A small image captioner, trained from scratch: trained on photos of plants and fungi (iNaturalist).
Rows from block 4 of the image encoder of a small image captioner, named by matrix and row number. Rows with one number within an expert belong to one neuron, the router's apart. Each number is 128 + 32 x the weight over its row's rms, rounded and kept within 0 to 255. All counts start at 0. Numbers have three digits each.
Before each expert's rows are labels from the 100 images, of 14976, where the router gives the expert most weight on average: "patch colour" is the nearest of a few named colours to the mean colour under the peak. Only what is clearly more common there than usual is listed. The data: photos of plants and fungi (iNaturalist).
# router: router (encoder.blocks.4.mlp.router.weight, 8x128), inputs 0-127
# up: expert up (encoder.blocks.4.mlp.up, 8x128x128), inputs 0-127
# down: expert down (encoder.blocks.4.mlp.down, 8x128x128, transposed), outputs 0-127

# expert 0
patch colour: pink
router.0:187137098164122130100106152124138082094149121138106089128116155140127119079185136125091131123176159096165096125109156132066135118111148162124103054127114149104115109098132184203145133063168165136131169133155122114066129147111149202100172103168107202106174134196138130140163071150104120160192133103145131201113150166124077109092120178095119163103085175116129163136147111124125070138136
up.0:187084113137088130131133141176089102145124168112145107134165124077109167119054129093173128122113075120119135171138106164157160124108062121152101130087107137074166130126092084070172109132137103116113123076119158120110196133147150145078026176105033119142126104172108161159162123097149095116094096072159135084121101094115117144170177050097126143149117123119132134122131139161149161157136
down.0:175133080144113123204169125100185158150129065126118139078072063079129100123104207137169111131212149115150170115112109168115072128142085104143157094112118148124154118114183134131167096160137071142159113112177124100133113125142089147156130127093116085127125191139121080119127123120137155107122170124134133180112123158141139123155153079086173107026142147102160155161116151068128106146173
up.1:143130119143119136132099134124104140126131120178135184113092119109109101150097154135154137100142086166160075211098160126110124090110143163178113106071094119104107169121142116116144086122109122116076105093102148143108177145099156135111135119087168137103161188184169130076038097137159091135125135061179100170116070121074055153152114126159123173069136127080208074115117161151128133098101
down.1:101101127096135150151103135119133128127058096091128096144102107117144156156153192066129141102134142134090166139175153124143093100181105084178139109130137137147131071173063149168098089157104134128084143153154158114141116147184099159135131132094136069148102132171111060090136150127191095061093103118099095166082066130157084112099131081044138169137152121148082151161166164112067148123104

# expert 4
patch colour: black
router.4:111109099156141143128101087150068120132116104056145137172159107085164049137112084107158114130101072186069089138121167087173111156102116102122158186125053103153172147103131064106112124136153126138070144148148133132227119157099110120149177115077172064144066109112143058149120117127168152133138156148115110118130162121149134147119114112168104140156147152116072138132167108157101168097110
up.0:226167159155127181148116184144105115176097102096109099139101173120131133105123154148139117153119093131204152172159106131137110115101091164127152196156107166144143090155115112120091118178110162132173123127139105132133112214161104112147151152111110208106157162108153107136074140186152192141134175081112136126124131152088132191156094156084113135098086160082092077091110158073107115133139
down.0:128151074127133135130099151050176115080089152141102159117096112146127132143133190158143113164135131125120144137147078145129104089096122123189141182123086091153098163103145121085108084106082123117134104149078096120174178120134085103120129099113183065105094113151115134143064086132151129127160124192146182123098175174063078103128108156141155094129141111180141076137214178083119166087100
up.1:141165082124083138093161137114146143078146156158096141167162137041087109133083130070092133163093141124123177170113157119180148188127094108116153139119132151195155146143145118076188133166127151097154172168134109113112150133164144083068181200196134139177092127079117072083142170143085129139125141135124087139129128096093088091101118129101142109133148173138176096145153125105102166153190
down.1:155109136079134131184139105182196104215129147147122110141174158134132100144132095120121111095093136138122112149172095153116167168086153149171090090119167151171184107081103060141123097194148129129177125177116152115126162107156141158093106168105113124150111121080176138092088141121149155176125106102116070142173166051099182135202151148134134121106112091106146133122131130110104107107040

# expert 1
patch colour: brown
router.1:135157155140177130074153131129119158112177105147178086149167148144152169158169124150126152129130126119111102097123091117122153128109136199094114179077122076085102184084081174082188175175084141128192098114109071132104090130103120162114103140161145108169151115139134122180123149112076168124187180121153164118097119163127146117123115189075109165079120137132122161176187095088098120143197
up.0:098140135118153164120174135147157156181087145144133213076093139136153107185105143117135081159145088134140157124172089121216100135155147116151132145123114117172150117094108139172112109116174086165089149137129130171150113120111108063137114148124116181173112102105154071046143129142135138097155128131155185112088152163105137150133065132085173217138133144078189077076137118089111115169123
down.0:136111104091146117065183110134119191112120145102193137130146101156172154114165119116125141171184117103165133145127168139077132165151126167158104116160058097165151119194104097132170129121145105114131126114128101109084129111131138114100122146162113125110159073129096129057115099084082151127133071069179078067135152191151154153150155051140184115187125148083107195160140133113171118093129
up.1:131177128091130142138113177074125133151090111174111127121149129131163121192088146153137092073146115146157149111177105137151122132165128101166117057121183135173126142171190171142142117100150100119137098139108143134160059128155150113089139159167124192104184089092171183099095163135123153099146160137157194118116113120104123073102082088110101144134055101194150119118150161131177102159044
down.1:175179111053118116109127076170129134100120134100155143126130174132056143087160071102182142124140176086151135101078133101064116097175086073165127191123108135169143124132138167172035097196122101135149093117121131115084118122108177155097115123125134138095129092123137104094151193100143114124130125095144056099063143144114124155121117154121164079132144129106081100122156083179157131157149

# expert 2
patch colour: brown
router.2:094110112087074088095124094156130100120113151185107156131087135124174159082122140151076115140158143061166189145123086128091190126182130162128110133091157101082129149156076135149188106122155200139093142070116156169075112118141113131099145184173082152144115098120182202117130104092106184160152103128140123146117139097129107087152159118135081121146182123118159110111161121124122034149137
up.0:111152088103102168101171122045123187112121135164086109120123176163071062157091125106176082149121183151188117156079098144129084102126120153162110108049101146177119143114152156138136070136164149144142090114152206141157143143105141149125089146090169127116135185172132119124092154143194098157083086129111123171136151162098159155140076154122091149130098132108131084164102144136114068156110
down.0:126084139137120144125133161133106118203116182157101142138129119045129095134103095215081128168069150099177186178157087120099149169098089180157217110178102204081160112148169140165102123102122140104067099173105129155102136120143198094155142157167116141153103123125175153148103143135142133118126165108119134125147151169135121156142146215143147125132108137143134113115150140148155096106168
up.1:099114128118094156167136131101076115150128167178098102140173136096126124144107140103120091162070148084139123126201097102086149136112153133081131140076110078193188105079124097187173144140093143164111103204134129146091184179111072109160056133114107092141120140155112154146124146099106179119132109069105119124139082144098114094199092170157102169149131104121102119083077085161090104115107
down.1:106131063159140147172137137048134124139122166187092149171176103088147158109147121116145135118093154059139125155132090108129117097122098133185118088156120087154160134207127135154098183140083083088154135162149108191099076136143177102133110163148126113146187115114159131190154092148126138155095166161144125156140127105132106092173108187151136137036163139115169167110120184138141129105190

# expert 5
patch colour: brown
router.5:100191136104122138109118135110142125149091135167135141155129075162144121160155129116127089142116094141108149132141170123093101143178113163139117076109180132128105139193192196108114171108132133094166159085088100111059108148159098100112152080156127095140174074096156154120110090164069136103150098144137196147088123150073172100091170138114138080147086142079162174181071102102093066167156
up.0:128156214105121119111199093199106107168130070060092069063128183162144099180109147132174126113132094119072118100153147143147167104137142162136135127063096096117142093165194107103085110143135173132118108124137136129157139121060086113136132104131111122176076132154111171073109135126151092175151151117142137113138114145114180096106092129131089108140070092135094108120091137114109050119166
down.0:143124168137126172189136122126117129137176096167103144120134130147167145181160146053193125079134158115085155113147163113139173126125140154103128128205074188110136124161148090118157063098061090148142126116146128068151076108136179094113139173134147127132174103155173125122096092055130129139096140180175138126150110122111181165133091138122105121114227125130081131133106161113168187157122
up.1:099087097103097135119113167124124127121082109135148076111102120111100090121104138053119217117097134145152151090082086123123118116133134121116151092124190114188206049091138079137140090162159137113146165144120168176159067169087105161101134071123086101131089172122119114070072110150161076123104124070078149138166108200121113106153107090171158127158144113141140083124132141118119159136133
down.1:112133101153120168152147139115108138146115106153110093149106185169085139114132141118099132099060099108104133112149062115152179124127108186160116138136143169151131115117222124133163121062137112134084108167132155143098150086160212138139156115165106097135157092168082074122120172113100138067163121060081184107177100095136126167117212137141134133067083135123171188160110165132140111147139

# expert 7
patch colour: brown
router.7:176175100138181137134151081122158133137158147103046110070124072176110139130170112118114100110102106122134137091134090138178140110127124171157094146078182155113111087119099160131162105092161111093175049124123163108138146111119082150129114094083082117146175088073148153144163105197127104157115100143163164119131122139140142097152119198129108147171094114203190147138169147194123147117182
up.0:175157143117115139123163063156119079214102169103142144111095066123081136119102165169145156130089092145120148080150122100156139084181126108141117138165120150186068140159100121114077157165131128096180098154149128147100128095127185103129127133099081120092100126069113125153131167146114197109147085081128138080113094118110147105141130097208114117184094145135145078164117130123226131140164
down.0:082117177060145133109209158120158103142144107176154127125097081104121061103085142138124126050101147132176142116057148135092126124133112178146167104112059154107142135121156116100114115122108154127142115107160093066158107173136121058187093134182103130112163164137106091035146093124103167118106120110191176105103157142102081120112145143102139067126134158128141083161114162135142136109160
up.1:124139135090115154201154177151127098131138141167154143134132165070154090117118161132146158123118107120127075114122105164125158099120094118144141129106160135154179116061186148104122171137118156105117100107018135155100099160097138106139159062166131128135160139166091158134084094069166170180116123088102091124046178163076096103140085130110127166099135135120105110142087184160204135094139
down.1:080112139114111162090172104086157147096145165135217120167140114102134117122157101166115096198144147161115140118135119081099159160114104158181186169097181186162098116089159142122098098122135151068139142096099157164145109130095089097097159046151148131069154125104163153092101104116141133086091104125159127224154125111068088130101134147127106157091125092157155127183139093120138089170113

# expert 6
patch colour: grey
router.6:121182128104074092082162131102169163136104105172116079112143160100122099098136160087104133102100139061142141096107169135075146130099166158137138077113173116157141129151167163083103147164125097162189114141102171119085167059148163125140099141178170115154117100109127113064152109082137098144144075059103191171117100153123072132087177137153096159096125147126093104165153088128088065132099
up.0:131131127088143163152161205172110161140117122142081122177134125162130110104077139114081131075146118113084156100118101168130071123167140146161190166164089207134124067089118129140097122127113147152132141127096129097093106130157135103129061123160089155071107163103121116176101129105162143131099117165152126135098194139129171128206088168138128114079135155101085097081141203073086163082114
down.0:202156119121145120118105151125167094126122142112152114104165131139146176096114120150082162173070126103111102194160072125155135151083126163121120090088146103058097119052100177099180098148165101082140112185140118149085129135161163129106187157077132148123070142170174090102086132135142156157082098111095138177126093107134168142159168182114121150111128151120160109062153076139076126141080
up.1:083096111139122163163169105152097109162126157087097164183104117097168172170068123125190118096057155126125117151138157088109086140141134086119145097152061176135108098090080081153073152100154117101121116117140154145189112118089167115144123122087164138128158141132089108124125154100192189134163098111123085118177139164101155166116141096154112181128142108185100143081158163161073191134075
down.1:072228073121070142068126055139114134116158119107131130167131125230129204167153112109094162123134172110115098138144116140089098140133084143135152107075112166152127094142107140113150094145202123086073128107138083157141088166120125140177141198182151118146117119147133096148138087079139103195120115138101165098131110141129107081150123144153115121163090110100177135112122119149111137158078